From a checkpoint of a small class-conditioned image diffusion model.
Model: 29.5M parameters, 32-pixel images, arch dit, norm layernorm, activation silu, moe soft, num experts 64, patch size [4, 4], layers 10, width 256.
Data: 44167 training examples, 48.7 epochs.
Rows from block 5 of a small class-conditioned image diffusion model, named by matrix and row number. Rows with one number within an expert belong to one neuron, the router's apart. Each number is 128 + 24 x the weight over its row's rms, rounded and kept within 0 to 255. All counts start at 0. Numbers have three digits each.
Before each expert's rows are labels from the 100 images, of 14848 (inputs lightly noised), where the router gives the expert most weight on average: "strongest on" is what is common among them. Only what is clearly more common there than usual is listed. The data: telescope images of galaxies (Galaxy Zoo DECaLS). In brackets: how many of the 100.
# router: slot weights (model.blocks.5.mlp.router.weight, 128x256, trained with AdamW), inputs 0-255
# up: expert up (model.blocks.5.mlp.up, 64x128x256), inputs 0-255
# down: expert down (model.blocks.5.mlp.down, 64x256x128, transposed), outputs 0-255

# expert 30
strongest on: edge-on disk: yes (38); roundness: cigar-shaped (25)
router.60:135101104143127171127107108106125105117112109089153112150145103149109151160106130123097167158130130164120108115130150156158168088121104154114127113162093171128123100164098143158116168080125101093109132129155101118133132099157116145119152154140100126188121133087151120152161134133096083154114151135137118112090161137119158174157169105154112165149090115098135118131113104110161120120146115102135129154117113092113100069119098123150137113081124125125141140136113160141129161140104137095097133121157117117108151127084131112149133124088153130135100145151145137123148113141123140162112169115163133083104165118097147142118133139079152159129144110157117150160142120097111136153157111174091117136097125161124128104068110121091165109133178114114145125104109139153172177153118147
router.61:137101105138117167106107109095129109139089120089146118134157088156118141177097133117120164156123123143148101124108131148161165088125114146113124110182092174149130100156112150143111165103147103084131129123151109122140108096134107136136131147125128114177107141086155127144163132118104088147125155134133127125073171129134162177160162103150113151125118097095128106146118109120172112123140089105103139152117120119117118079111109109145159115077145122125142134128118155160117151147100149105094135141144101133099153128102114106139084119089139148122107141144163122134131094126123148171110154107153130098103164114111130126146114124066137156137094110181096155143137123106088116123144135183086120138096130157108113090074139112088171135128180118118131120108096144131161168147125140
up.0:110132121099114113144165104102143109130164113103186135143144151119094094114147111152139150118166126148141118108111105086162179130138122136128112102108143125128136173148103143164156122127139159112149090135012117084114143153106127143120103164136120114146140092153147162140145126128141115143183145136123148117131122110107111148115118147120128135171126134130089103148146150132103136152130105118146118130137137119148122164130138087146118123141138098158128180124089131129124114112111135102123142149125100058151139129131128147147093132101105133048123136077141129133112149105151128094128151109131152135084142102122133158154154103168120121090124138124166137156177106131077130098150116079152092122136171105128121137145145184134181136123144148105111135112143159155149155098138119
down.0:082134125135112148135145111128156134127114125154124142097126161133137191129162097134170115108138174148113144149148128161137101099091182129132142131120121086116152080142116159097123133119126128112104091157154098111168111141129169139111130138149104129110105110131138131172158160095141116169108142097080096136181106125120118108121125141134093088143114131110128143121117103163116148155069084121119170148109129087097153147120133117125125132110103110147139138142097133148116148128140162070094128122115132121180164113110167111101141139110111139110070158129091145104110098113111113130117122140190149110114135182111113117171182133124170129165123094132103119149161112113134107123110115150130118153148147134128152138126125135154122097129120092164128142110114120130127074045146112
up.1:121125128150139125125138128134141131124117120130131128145132119167158095105148128148107160095127099132152099136132169131101136144120149136147086125125163115126135161107116103133150133079132132117121117134167081120098115109114130125113121127138186104156132101150082102088120119135110128123105115084125122138156108133097135156145141137121105128045123149103109103123095159109125156115121156107154141137118120100104143188103101124144150143111190180101144148114132170161171131126111140138138117097164098068131154123139138069113157118133113117115100125124159128132156195190118075128160167151109181142180125138133132071130150119111125095056090134126110118112132135100120125121097131106129137157090112134112121132152122087112097152114105109107145159118118139179125131131145143
down.1:132138166102139106132141096126135117156138124140118100090136114177129134138150129158112142154134126093100137116094174145167102114165149118122140126146120150118093112174137136092184130130125163097160144098156140130137107069137126147109119131128123084116092138111126080137090121131153163109128137119106115103110126125105179075137131144138120134142099134144126100078108086129147112171134107178161130113167183172111125154146169121071133142086113139163110099126173106114136172148149076087127128154103126119106108118138113137107113113125141118119096154125181154126131134114136132125147143178125173127103134124126194105100120119089133130123128095107118104143167135122135121105115155119173147140139138152117145140113138128178115133126108107191122105136145074127165139115135141
up.2:130139125177123153119115103109130095140122176101112151118122140171167147149134119164120138062171133141142103107180144146130100151136196163140127146157104125129116131142120124159139150106095110131134103109103130130114123133153119108100140115124135125062111139116117134156117105123117109101125140140124083146107114093124112147119107139122158124078086109174103156119133137117156104116174099114141135149084124119135159172171125165102170116138213119133124161134125104098093112174104145123136168125108106095128149122112119120129160129144105112186120130123156101125155099144133109122086108104130144112167121111147151090078170162124152098127115110133120088109132112135078127126145164126144160124143124086137153119125169130088144152156135142171136123121123128154156100123162144
down.2:101132155126124146119107075130077131129146131120148121092165144125102139117132144124114108137145145173113105136143143129138113146115130140156119129125135118154158113102149093115123108096144140107107115135133143102106123146129098121145110103076103138137113108151171111159128087149143127082132165138125181088101085132146112138141096137153140128164100077155157110132159114151093123138124140122117142126140132124183126134138144139111138156190191117140133135104145142104159089131150104119121117157180133102110162164139130127166137147102140134138154116162097129106118097133135133170143171109142092101093114138131100139154103136132120133171154129148142141169185136100153109088082159126142110114114127189140107160101195133147112132196130087161101132127143147134124151155087171
up.3:090105113142133129142100128143140126124139181106090120127144125156108101103180131142119150108094137138125118122114116116133068078106116178124129118112140126134111127083123109125135115142095124139123158144165117118086117163133112146088120168145145127145132150119110154129167173119110100118142088109127146128115123147144112139123106071105113174145119138092134115117130145048130119143130111135126114091157097107145158139131091156128142142114098170126102174149144134164121132205170131145144160105131179105140116128064142149145115136151143126151114112152120148086099194131134131124140147081062157132121143144165127117141121085124086145144106126149129096145154133141147114136095136118097115117109127112116133141147155101108179124121144134104136169115158129118076086140149113
down.3:157096119133136154096129101106116158110163084138121090102076125135143153129145126152115139126139111125152131127114142131157148093138105066090136125128111112156152139121139124142121155119156152098111174124133110118130111124143127127107122111151065109133068126116118118069105098130167158162139135090122108135138126159111150092116165104166137150115096117133147132113156159158149128169127110147142131119106126130147128130181153119133110120168092104132174134117110156138143101100146138113115084146135121121184089108117183101162075118106135116150123118162112114133105104092119141147113160111098158140182119095147212137129134148154139137141142144123125136082155124116146137134144109103126159167071178114130116086101128118147132132136129132151118115117162085085152145096124119
up.4:133126109135153065180082146140136119157149145124154177121119172129158179106152180125114109046142133094106114136117106127123088122148197157083119154119151144138144129096158134112116136128119089155129151149129144102141140129186106147116091158096115138138112111093118153164137141107131159105094113158151113129090116182152113157148161101107155134164122085135065146124116131061121154126136134125131110145116136147115136133130131145123121133104090078144114141148121152109148154173136130129093148146129160124132108168131149078100149125181128155113096107106127104091126131144111111103140166119144123167142105105114154142120099132100087136129105133131122130151108137148139147124117130106127127130116122114136091096109098139113150095128136107134129151143153102133164142151102096
down.4:148126138147123199125173135125099125141144100103113148122121101148097162143169133128105154144134150123150113140129092140154163135128085148171103131138135116158132157154131116109123187139102073159114150127151130142136119127155129091125142116119102132129133147123135086133116117117169148167138121101088134151162141128133140166100153119148120128115153104132136142141108145098121121134142143086108071108125110112182096108142149157149181144141112150110121089106149135108091128108134141146160102120168131106148153119099145103073119136082139098115157085113143097104093133116092115121144116078120147137111102125138081135164113140165186125157147102152110177134152132130098123126159190121105140113084112118128082116165111121135119175154142127166159121162146133170118111095139124

# expert 33
strongest on: shape: star or artifact (36)
router.66:169110119165154168112111142106126094093098129096148088115122126165117170151076122139122150146117112136090117078107116141126145081111142114108147146169095132125159128120105151163119131159140125125126122112142107132161093153169118131150133141154098120164113156118146121099166111154095101157090167160122103135098146160131154151137146103096103146160111089104107153128094135100140110102147117119115163142102097105105139118123126136131155137113117137142150156132120145146128152151088186127129133106119115095115137117092098092094145110145158168136103142158144127150130094160118089148098150105102147099131180087127134147134126103100145127149150097144108104145100096169139138136107158146116118160077099150105080118104172101107173149159156138158112149146123142157140171171103138
router.67:173098125139139162145113122108145110120122158110135089128122062147134156139099133135112151185120069117138087078130155122128155078143140124114137144155097153137135134143066104125143131119125108120112112122144097135135100141171082107125171108137139144130104120124137139091194124131101133146132139141128100160113154155153128170145127105110107158114108072100087145158101131090174113127126111134123142126108098121139123155118130152127134116099168132115175130113109113176115132175106178156103132114137126088124117134092128123126118122108136164143139149156129138128111155189146101136127135118143142091085162092134131148139134113127110125119139120131104117129108125192155120122085151200112138137104094088114087118069116096139144127132153146138148100115131109147111141166097120
up.2:134131121112115081118107135140118141112143112122145167106103128127163131116116124103119122110143157106141102108134087122094119132100142124150124088141135074146132138128106180112143180144149118093166119173104110110082144141145153110141151110131134110132109096134140113059083070142133121139123073122146140138130114149134152134150127169137147155110165146184161143157161129094124086128150114145113143135074161087142123103101111156122136106119100191132116150125145124146130123156142108123128110138133157096114136095128146175105131147142133118125143111138068134122148154108132168122124124089113092121087153165129148128127126174157102135104119162125136085114147089113097066146156139149176131132112113131158170118123148152101137124140066155122152108128094140149130129110186120
down.2:110146130119135176122135144158123119125145149123155118136150130161121114195125141106128142114135106136157135148117158121135110127103205123120172151144140117081127105140144142094091077165121140126172061113125143113092152099129130152139122144128128117145147187137080170153110132149142180164151120115137118121157140156120133142129138116144130174114129119093115137096156115106123136152129136147122157125090198149124133133080133090135114108128122112128163069143134141170140188135119141114127129122100122114152115133200097129118124147130139134119162115145127138146104098122103097143122122126126133096132126086121114137146098160126111112129130138144121162144139138153085133105129072144141111131170111138111115170157128134184164121091103095150120087155111182082136152105147105
up.3:126142125181089122171151143105093151101156114107159101122095070114115143133105098157115130165117150149135123080109145143160146072119174134134139138095169092123119178123118145113093099171154141073154151116149084097110148102138100116141127143124086156126099116170131110147134102128165114073114143130108165159142111156132164161111119141136151115155128127152144185085141106157102154120134127140103139132143133106124109140132143163107127086126125135092141155150112124161138130131076126155144088117150147183146142118115142174089141136082136129167123105148153137128145105129097151125100140098107134145137148142129142169132110141102131127115139155160110105097150130160141126120121136141121123139072103108096123107123101109129107142134152137138134120197150121094127095120077133
down.3:121104141144114170171178089120154092177117115123131140140146140081125154131121151112138128105140088158137158135121123152143082125126116127146172111136108095147112128118089086129138127162100124111122115109134170183123103116156118130141110131148110114123088126118113178132130205138147080092129119161100096107101154087110115111112104124096115105090133113114107156145152119127130108133118114123129143084135115117149162122108128155111163147105106084094118153131106133114153084139155102118144122131130160147124120157146077098108128147132136126179096120073102124150171110114114098083156123128130118132121116096105153089108099102087133138183143155153158175136122096141124144129125147125122141149144141160069097139119126119127106087132094087133167170141102128111119136113097108
up.4:149142095155132092132134131156114129155101120141176136148169095132142114118145071138125122146160097141137082149152102134121119139123161169134126135130072127130130124090117143106109096064126163146123134148186156116151142118125149107180156165130134116088113090160092131161139142118134220150174149170091126129174129099130102108132131145112138084160134155163093157131121106076108150143148144121128116105133122126120121160158147136107115135134107127124154093131103099088126146141143118122085139135132123143112132078135092075126127134118131103196148114120129138127134103125148096137145107157111139175097121128138138131157149135148159137092133137115136114104137160110111116126128111134090116113163152098120185113124161145119089112098095123133145111174145105123123104120157114
down.4:090124114129132163171142110128095150099150109119134114127077114116109138090102112093143113113168138157115070123121120138161133134165099112114101112147107114149116101115182142140164132129143187110097118075138118109098165171112148143151165143117151159189156166132159129151125132136146129087134087138147135077154123129171156123133116119124125135141146104159123152100138169156108084114107102110119158077116129111137152139166142127102186129122113096123125133141156123141145154166142144129131132151110092141119154166149162145080114127185116127199109111102106099130102122108128136141096160108139154141184153154100112161144140145128125144145125093101096103154131132162137123097088091140129121151115146100145140156109137155126139121108128141164138117127108098104144150135125116
up.5:114106125107120155122146104164145141127174140127143141176159103129115106133123142141147146127093102132161076119140151135161158124157130129117161120119096148118142152110095115151130120134114094145120118144186094129131113140114105089132085111120105125136186092150176147132119124121098139058145122087089103132142093083138092119148141132134145129135138132121104115154112141148182127069090142143128118126127117155117125132145131092135150142114155132134077153108137108136147097158071135132139122094120095131126106127128144165119142138182125120095146147114198116109134104148120108129111175140149178096132124131101142102114117126088101132181161090150111150141169090110120163133103154185128114118111141096159146128129100133117138126146112073149119167111137135109107090138165153
down.5:136154152135137124143137099109144139110170174161163127135190159129145129202130176138107154130065105132126163141138168104100121134173134146101116107176119110133110083144118126166135125124114116114116131125116154087167146118140131139104157140098168111135154147136101166152149125123123155098119113152117120169149137121128146138140087166113058140134146146118124108154157169124083136125124094122133136159138152183114144142161145098131134089154145113109136109162142152167150133115117134140149109165116135124122106121110142123140152159095131128150147123155159149107123121134101148111132112099191133116148150125165130131155120073145089146148091143150110090134105146157138124124149139106184123091109101132154103113190115103103108134110129115082095097102140159123120146113121110
up.6:192112140132108107124120105112118117128143110119155153124131125171112128115125092150122132137123105165129071094135101118095148116114163152133154126137109114115094075088155190162121135129116130091135121129138070111144110119150150128122171045133139120134130145097161070230138109121127107112091129119098109132127112139114095133145141138132125116110106128118166107157149113110105156140115133112120112161090127114141121111163136133135118123153125115107144140114150123083122167127121113139128121122062124154138130145147099141108125124079170138131134119095102119186104126117150106121134121147132164114145148100140148157135155168187125147113114142139135104113142107139092105129146095134157127132185146091148138125145140084127140119113108131149156063135112119112184125109140130
down.6:143138117151128134101099110130137126102142131163128116107127138140173134120099136151079136127145168134149081099167125113125140131124118095136136098123098082125145146146135109123151162131144144124106162154086090105110131138130174089134098100119130138194148093097144128153155180120058124102146129144136130123161145103116114158137150103138111133133107127124128134068147139128117130169151087172093103143137131108109154128146111131090161168069103152146168143130144143111117105157120182145122137107144106133139089115106141102128135147125123171122116153115112060187161077133138162153156110083138167149131115153144155136178119120160186101103128113156152122137128142121143124155132119131137141130112134137130113107164133123154122106124128164189129120149112123094163101106132134

# expert 54
strongest on: shape: featured or disk (78); edge-on disk: no (71); spiral arms: yes (62)
router.108:140126092162165157098108128095122132104094123132149115120099120155135142155139130116154107150136123139109089143128162141111171130083165115118113097129151095117189113125108126124169151140125149132149150121130096091166114159149105098142122141156103106129128135074134096099130113130088141129105143159077136169084138094132145134148144126134110145154134142096096167121116136110140129112140083122108095114077105088111156115150132144125129118153135136150156155139154130138120144120129188107138159111091131112129121138096095105087163117159119143080153153163129128150151100128142115164142093091095127095137140104146109137152105120106144142141084102145107112135160113124178144144101181163091150162086112109139109158134145138080151176133155142180168153163156107129116138142115144
router.109:144139098151136141075124136107136148111082117125107135106119105163169167120147144110130090179130101131116108150147125140119166135089186108159125126145156124125188115155094109145167135112092103092124152100150117071134127132125085121138116168163121139118131141104152112122108122159118132130056145154128100169094158124136083142147152096097111153160144158104078157109098136151153147099136098128112117127094106101105144082168147146146135125125184145132154164115136083134139149128117157121120146125083098117119126110107123113124163141172095154104147154144142107118131110159140150141143103112098144099113120111136120125126094108075124114156105087151113122143129122109159147154119125136125120173115118129115096138163137115111131167114151167119143146141161084137108169143089148
up.0:102113137127111087130105123130157104088101089151162116153134126116138115111135093129161116108124104143132128145103078184156122153132122161162146072130152171100101099104138128112166153123099130090130130109143109139114155100142131119111133139163124128144141108150170097122146077160131102153097125093111126124142136156174175134142108161123128150165113114132145091106116114129111143122116146145125117193137134095101093091141135150110175123124161119167150098158132179134095099185129088143138148126144129116119128108125130130105160130122161115132121102172117137139134139135121069129130124121091151120122122132126086098159163149153141185146115115128099137179155158099127122120110137151139166125121106092142181094141111111161121078119084154124133091146150142142146159119130072
down.0:158093123146099105188095134091108139117125158132102116113133166122135119100140110112155144115106152118089127131101130135171131163122150122135118103120159078105142098108133106129103115112113119136130154134098119109109136139118178172120101132140099138099134091111169097135164154106078122101139115118092154149106121163164154126072113141128112145113076133150161136156111136105120111123132117094143119085189139123134178100138170119089146136152151129143096111128117124106134133102162112140091090111128088140168135115097092147151135091151174134132121114143135115100111126133156102158140116120123126104160121094143165181111109115104143095174084145128080114116112113107117132154146162142144150142120086171126121137136180161153120152115161101136134077125112138158162086122117155
up.1:145123146131115122158094145166116168099126136120168111141142120139173160149134100122127168178138066141125109128157138123121103139122075157154103138109166142146121074160119172124143120121116073101126172140162151133133119113105133120081159133133123125122155163103108109124131127151106145107172129124134137140128091078128102121105138137115111168089130084135076137137121106132175098129139132094158142146155120118090137118125114128122110136127119113110124125121114165170158120138155113118118152130153077097101125098110100151099132132179119131129099127111152104100145094103140151136106137140174158147180133141088126109093115118098104125077160099153090105187130095112109135151140103134072126111138116168170113137140140138112175125154178132112128144145127143154114133097106111
down.1:127172123160090142138123132096108132126121114143137123172117136124138114163125119119125138173152185096087113127112131146091126124168121144138153120101120125113124127082158137183096151151106079154140123162150122103099180109095132133130135155092092130143123101082101148090124155127129189096136131133117125117133144126147139170110088136133180084125141115087165118128169137110146131121184152105120163133118159107132143124109129151151120097181115041137141118146133123151151115141112101116108118152097169131121131080120121178137103174131107116116122124102136171162154136147123129118164118142119120099164115097115115165139109107112119124087108117134134099117134164185095144139089149146167133106124150137170122143142141144093122138138155122132135144097102161094116124144116145
up.2:166160128106126185111117114097126150109157084127119155099131126118148108112124110107118127110136141132154089110119122091153137122153099132155114109113103102120093231169120165136098092123136133130119106172102190128136121107122127148183097145124087125130085097175149128131148105164114154074155170134144132146167101115154144141123141084118097120114139143094139139082153109174100124125144089131122130132110136145139158145094149113125116120130078128173104198117164126112085141114108084134097089130113123123120112133172136190149155124154137136104123125091151109143143126085155144118112127152146148143086085132145113099135107121142101128147124126095133122122162118124136091147121128123161128131115134146147132096124132122115146130143138128148148139121125166176136123139157118
down.2:139171129137162131135196133182141140115128146119093129110131160076137122098093126099156129113145121148130139163118124125116087130139145095143131103136108101123140119071133130106094106140093119133095120129093090143127097140145133132128160151076111125108079128131161115130141144132141148178156125146128061084113089104111158132151140124139120107164130130124132165138129096148180171105102150139100152108109136103110098129110091152133109147116117113121131160160154127129105127149155169116137145139081136075143145125132125121107155136097071121148171125088135086153107122155122091107119144143130134156114162136124093092116144143094134175118183141191143137132118126111106093097133114128147113083130114091125110123163098144129128070111135153152131117121139089121153117095132132
up.3:097140121132136120135123136114127148098136166117171073152111116147142105151109136133128113118116104107129161112106162153131102146140151151101108103133156126123085115112181136126121207171123137128145119110154124094166093135145103108139113127152170119140115147096120104110121131134114121128115126104142154151133090121154184143135129159146095107156082112110144195145137098124085105105123111142130124156086131123106094064121161153135122148155158135121109084091125116147117118142124126106133106144140095095082077129101138140135147132141152148125139093108178162141109130097112111099171146128126125108093155161154083129136124093107148189176127156129135098099144137130125125133112134102125123155083126101176115179124113132125091129103169109141111121141152186136123119123157098
down.3:092142115153157135130138173126103133174136142133145128111122139137159100100129146139142146106146150132142125135086118137097176138112135112083179164117168137149159124103124088155119113124114140101136121117112128162118134108104118161119104126137078119143126112139144138114109121129116150100187099127116104121145158125130225136128127162165089159095130145122104167128115178104118169134123142134146149153150112137097125057140143158087125157114192145121108109122113152120107113131108068166147074123079113148158097145145114111103138115166173124083128186120113129109154143120159105093113137120115145138129143115186150108153144182086145095118142056132127159127117117162128117112112157152116136138128129114133146128109150145119133116116114122112122122124139126131137126142116122
up.4:173099118115136117139147099151114146099165119125150154146133095107125099119152117083136099112173104141137098127140122135094132147163071187117141144119148136130115156126152122116118125122109126166117157140085180143141159136116129127132134086106154141102144122165125149186119132143144134097199138123099156110150103109124132109135144123114132100137131112106126106159109105096115123141133125127154133112182115134098125107163110112125113108079138102114127140103124123120143093134115073128130130135118183084141116073149113128078102149136123124116140126107094113137154123121166149156085127189168170153079123136096124128120153144153085101131125095143066147123109185101143115115113153127148138111166124188133122122131132129186096153140161079123143117121107137116119124143121100
down.4:115129136140114099130106134114142132134128091096152115123152129137096146114117120155142115115136150113143168169142122175134132122140130127157088120153093101153118135081108102124145126171109153187165123152154097150100159127140117155148110126150095142164118085144115118129183129124077130159088128117101119115139162125086138093157130177090161080161104151093144108090109140102171131072117117139140102106137150129135135177139139112121100118122106166117174065136142136125118120129138129153128172096128080128124113137162086134107119124138113138132121130110120079133154144135142121107118140124112088113200106083096181154164142115141159141140159105129114135114108112101100113152133149160103131122138112183128129114137128123092114123132147155129111066147141114134179135143143147

# expert 22
strongest on: edge-on disk: yes (45); roundness: cigar-shaped (33)
router.44:169100093157145144105110103150113134097124090117136123101165099138147117136107114103159116183140119161109128143174139136117123153120146081102176140112102133137129099131126153135141137124125076109125178101136116091150138112134121079128124178129122117101139166082128116149142086159095097155095156165113089092145158109105122145145141121141100134118168157173118086164106096120132156151165093120154131157128127119110135099156113155149125130091164109132148145168127131136101151136119074125135119102101099133141100107139086118102107100100084188115094114115124117133150084154154156144101126128088146142083142127141132126133141134108131131146130135152081174163137112110102160145143140144117162142146127179093129136122166114111126119110160100127133146155134165159134151135100098
router.45:145112116149133164119087110103126130090103094126123139117160100136162126143112117120160108154144110147116125126171124119089116157106130097105163121111102117124140106153111151166145156128124105105144157084150098087158132150139141077139113163142105103126133156102113109153140085138104084153115165184091096083146139114105137127132125104175126138146160137142111067154083101107141177134161099137139116135109103113117142137156124154157110116124167125142129145142108124164106115129094080144122107103098107118162099098108099109092132132129064166138114117149123122144146087157161142132103128125075149146130159131137159161107150139133144122142120131172096184157123092117102161159153138135103128160117100173099099144127169088124103129107145094140123131142148153150129147143115103
up.2:153114131084130123122135149132134115112155131130126113173143119128116091091112120089161154106138085134108119141139141124118114121117125127145134144128046103134129092169129129163167154108131121069140135092114095139164131115173141122124140102167142131122131152146185110149038170106105122121187060141125127116124149111129130121141141119127158109091123153124161148171122155114124135129137105110115148147140126132144153119171117137146101116126126124081103139114118103107141115099116134126150112126123083118125111127185122137148106096144156093155162122120079108151116126112120108099124112141130175116083118168106139118141154175114085096160130145145154167170132071155125130115143094151085136115133150098161120131119131150111134136103161143138114150089145150146138163160166143
down.2:117124101113165093118163131104118113191106148111121125114127139139144050134140126130154143139105162125133143107129154137120140110141133149105142095114088089108144120084127083138126186153146133148156114150135155095151140115120148143102136101143078138128136150179155131168085116119111134132119107171136123154093073136137127177124121134157137130122163077084116128122113082096098134179150101149120158131095121087142148116121124102112134109110099147132122110136114101152138125126095073128116127096093109154150105106157068109097119136123121109121152103139131104136120112169097146135113163134094111152125135138162133082134159144132149100115122154139143094112162154127132093169133152130138095171159111139118105145142112109125112122093167114111088100130075172134159147135128101
up.3:114150103141126184117123092098117086118166096105171097133132158115153103137074130109086149135140135195154116141111108121118133145123129087129105140149108121143130173150115150106115078130178130139127101094115123118114125130143091122147097133137132127186131126145137078106148142117118152105123159154116144137140096134139136128131141071116091117149103112152159082128120116118077138109138116124133131115102107164140125134138138123168139120121105175143136121141116144125110163095093106115124135120110072091139141180124099166105105126150144127089116180085171117125111118159090138125134169111166124091171140113103118184143157135120158161097148139151152155129130146152140161145131088092159141126113090119127118112127150082123138095135137159151141116103115132077121135137167152
down.3:129156174112139184139120125133098138167090114140131123088117123183098138155137108125068123120128164126122093132108118122107100135144145121146108120140089118127114067146156104171138118106129112161122163147167149151158120163125164118124139129119087129114133131133121089117156075128114090141136113134165138120109107140159122109123115143124167096098129093091143082139133145094123141110149140141078110105151122123137193132164117126123117149128126135125084134130100091162125110140120111098115105105184174128152112166159172099138134154118140142137150184099081108158122129107156147117126129112132081081152136097127125166119112168150109136119114138103177122132132125162153162099147158103133126126122118077086128139130175141135136106151156132137098125100140170108142159098122125
up.4:103114126138175129132099163160081115134162100124154119130105139080110127086139084121124140195173093145140143118148139141130175124127134111111122087126157147089154095134113102127141131153128136112115128164099192137121111112096083120139126161112126141117159148026103121109118144100127108135108131132169175158128145099128126169165094107110142170119147110154175137134130131166130133132095138117122139174126155099116125147095094112131100100096135087116137119147134119162089151191175127105116142104101083154099148101103117122163130108102115143121154139070128145126118148114131126187113148115151084153124151152133106149109124092143113157140124125154104126154126117115144107114112117137141142108125141140103113118137130146116167141116088126118116144128115169149136130136102128
down.4:128072117118139135166182119095117124141106070172126104156091133130131135135112128118123141142120103119131146121089166132108128170095174138181148103117167138132131117132141151134158110093117138086138141107165126118162159115105115120150153150109101137109128118117103147125154127089135151147108114103137129093104131153132183103128113120132129105131177096141123136114113087100123142143154132138114119098098158099132101126189120154107183138100133132120099137164129160119101123090109134099098127099143103107127129145139110134098121161116150138118166147124125162111106149137121174084155125142094097152122149099092104096098134119097183115113113160180125098173129118130111084153111119136169098088153156099116189143129083135133168116121132131145108113103123154120149125071125116
up.5:121111128125102162143118159131121116100083117145136133144117161096142122121091128160112128092131205137119174154099143128137124128107107104169104111141092129111131141102161168155148174097101137135125141172102194127091143111126194093124155116128132134163133121095154108169120108108116127122160099106133126135136126136135139151146128119146137079130159114151125137115155128143091137102095138136143121160103173118128077056106125120139149128139096077143148098134135127109115144098094153138121128112129181139135131174152153103154129119142110143122109138120116130107121103128098144130103132123147172130130163134141135107136145069118196146157154106153170157138119118078106139144115116124130121122151135197117118107124163122110147143113075101121127117097098149071148131142123125
down.5:151121139089157167153152149095154156161118144166106112128135067130131121125116093132117094138188110109160138121131173108138165123097170127140138104143070094140138097109082118153152160090119115149126088114105078163139129111099132110131112115133175146136123118113125086148148151131138102145125144093161137134122126115103132112149114166131159072149121153099124104159088127130155152143140142176116132107111081107137158100130126152127118097110082169131108115122134097107147087111123168148160161127074119133118153138129109143148135111127126112044135141131161131121120143153077126094138148147129143097096106125127108145125099165103111099111122128169125126136080123170099137117121128109126142143164167099158099126100078120152121128112134134150119137135100144156111122160137133
up.6:092155154173153075121125133134080107170149099162145134135119174137129134135084127169114129090133111134091157123132078094135140104138121148120137164130076118127141114163117111135132137161134093121131129099091167090111145115130106124119119146141073110104141129101122150149178110105129103129133167118159103113138067109121124142147142094141159142151135115107095161150145138165176173143092142135149139163155108129130130127140117107125142141127167145161109106125126108162135119150095100138104122143175100049142107104123110149125142126153132148093140128144136113120118049172149152157142127132161097165120141102133145108108109153131149122148106113149121126129107119125119136135146122087157115117097128096148122087139171148076140116110106155101098139086128131169131100152111148
down.6:109087089133107109156075147162127144113114114141091113119104183127145138144143094118096095098125156145121073125149120100131116144137113157164119142106143132138144154107147139105153139119125153100101116175125125129145137138130110121134125090167157132117150115104167123119103048140155144112144107130128150163158118093168069146109125118108115145128104136150174138105101106122100139120106095114139092086105119131113138119116119167146110140193128109119079153150126183113150118157159081124115108147127111118133157160108127080116129148136136142128126135095122133149127165087145130127109105151158158188148111127096139185137127133163109128116153108140164132133102093100110118154110156133127131102124163130171128123127149073165111126132139106070123112131171128109125155133166152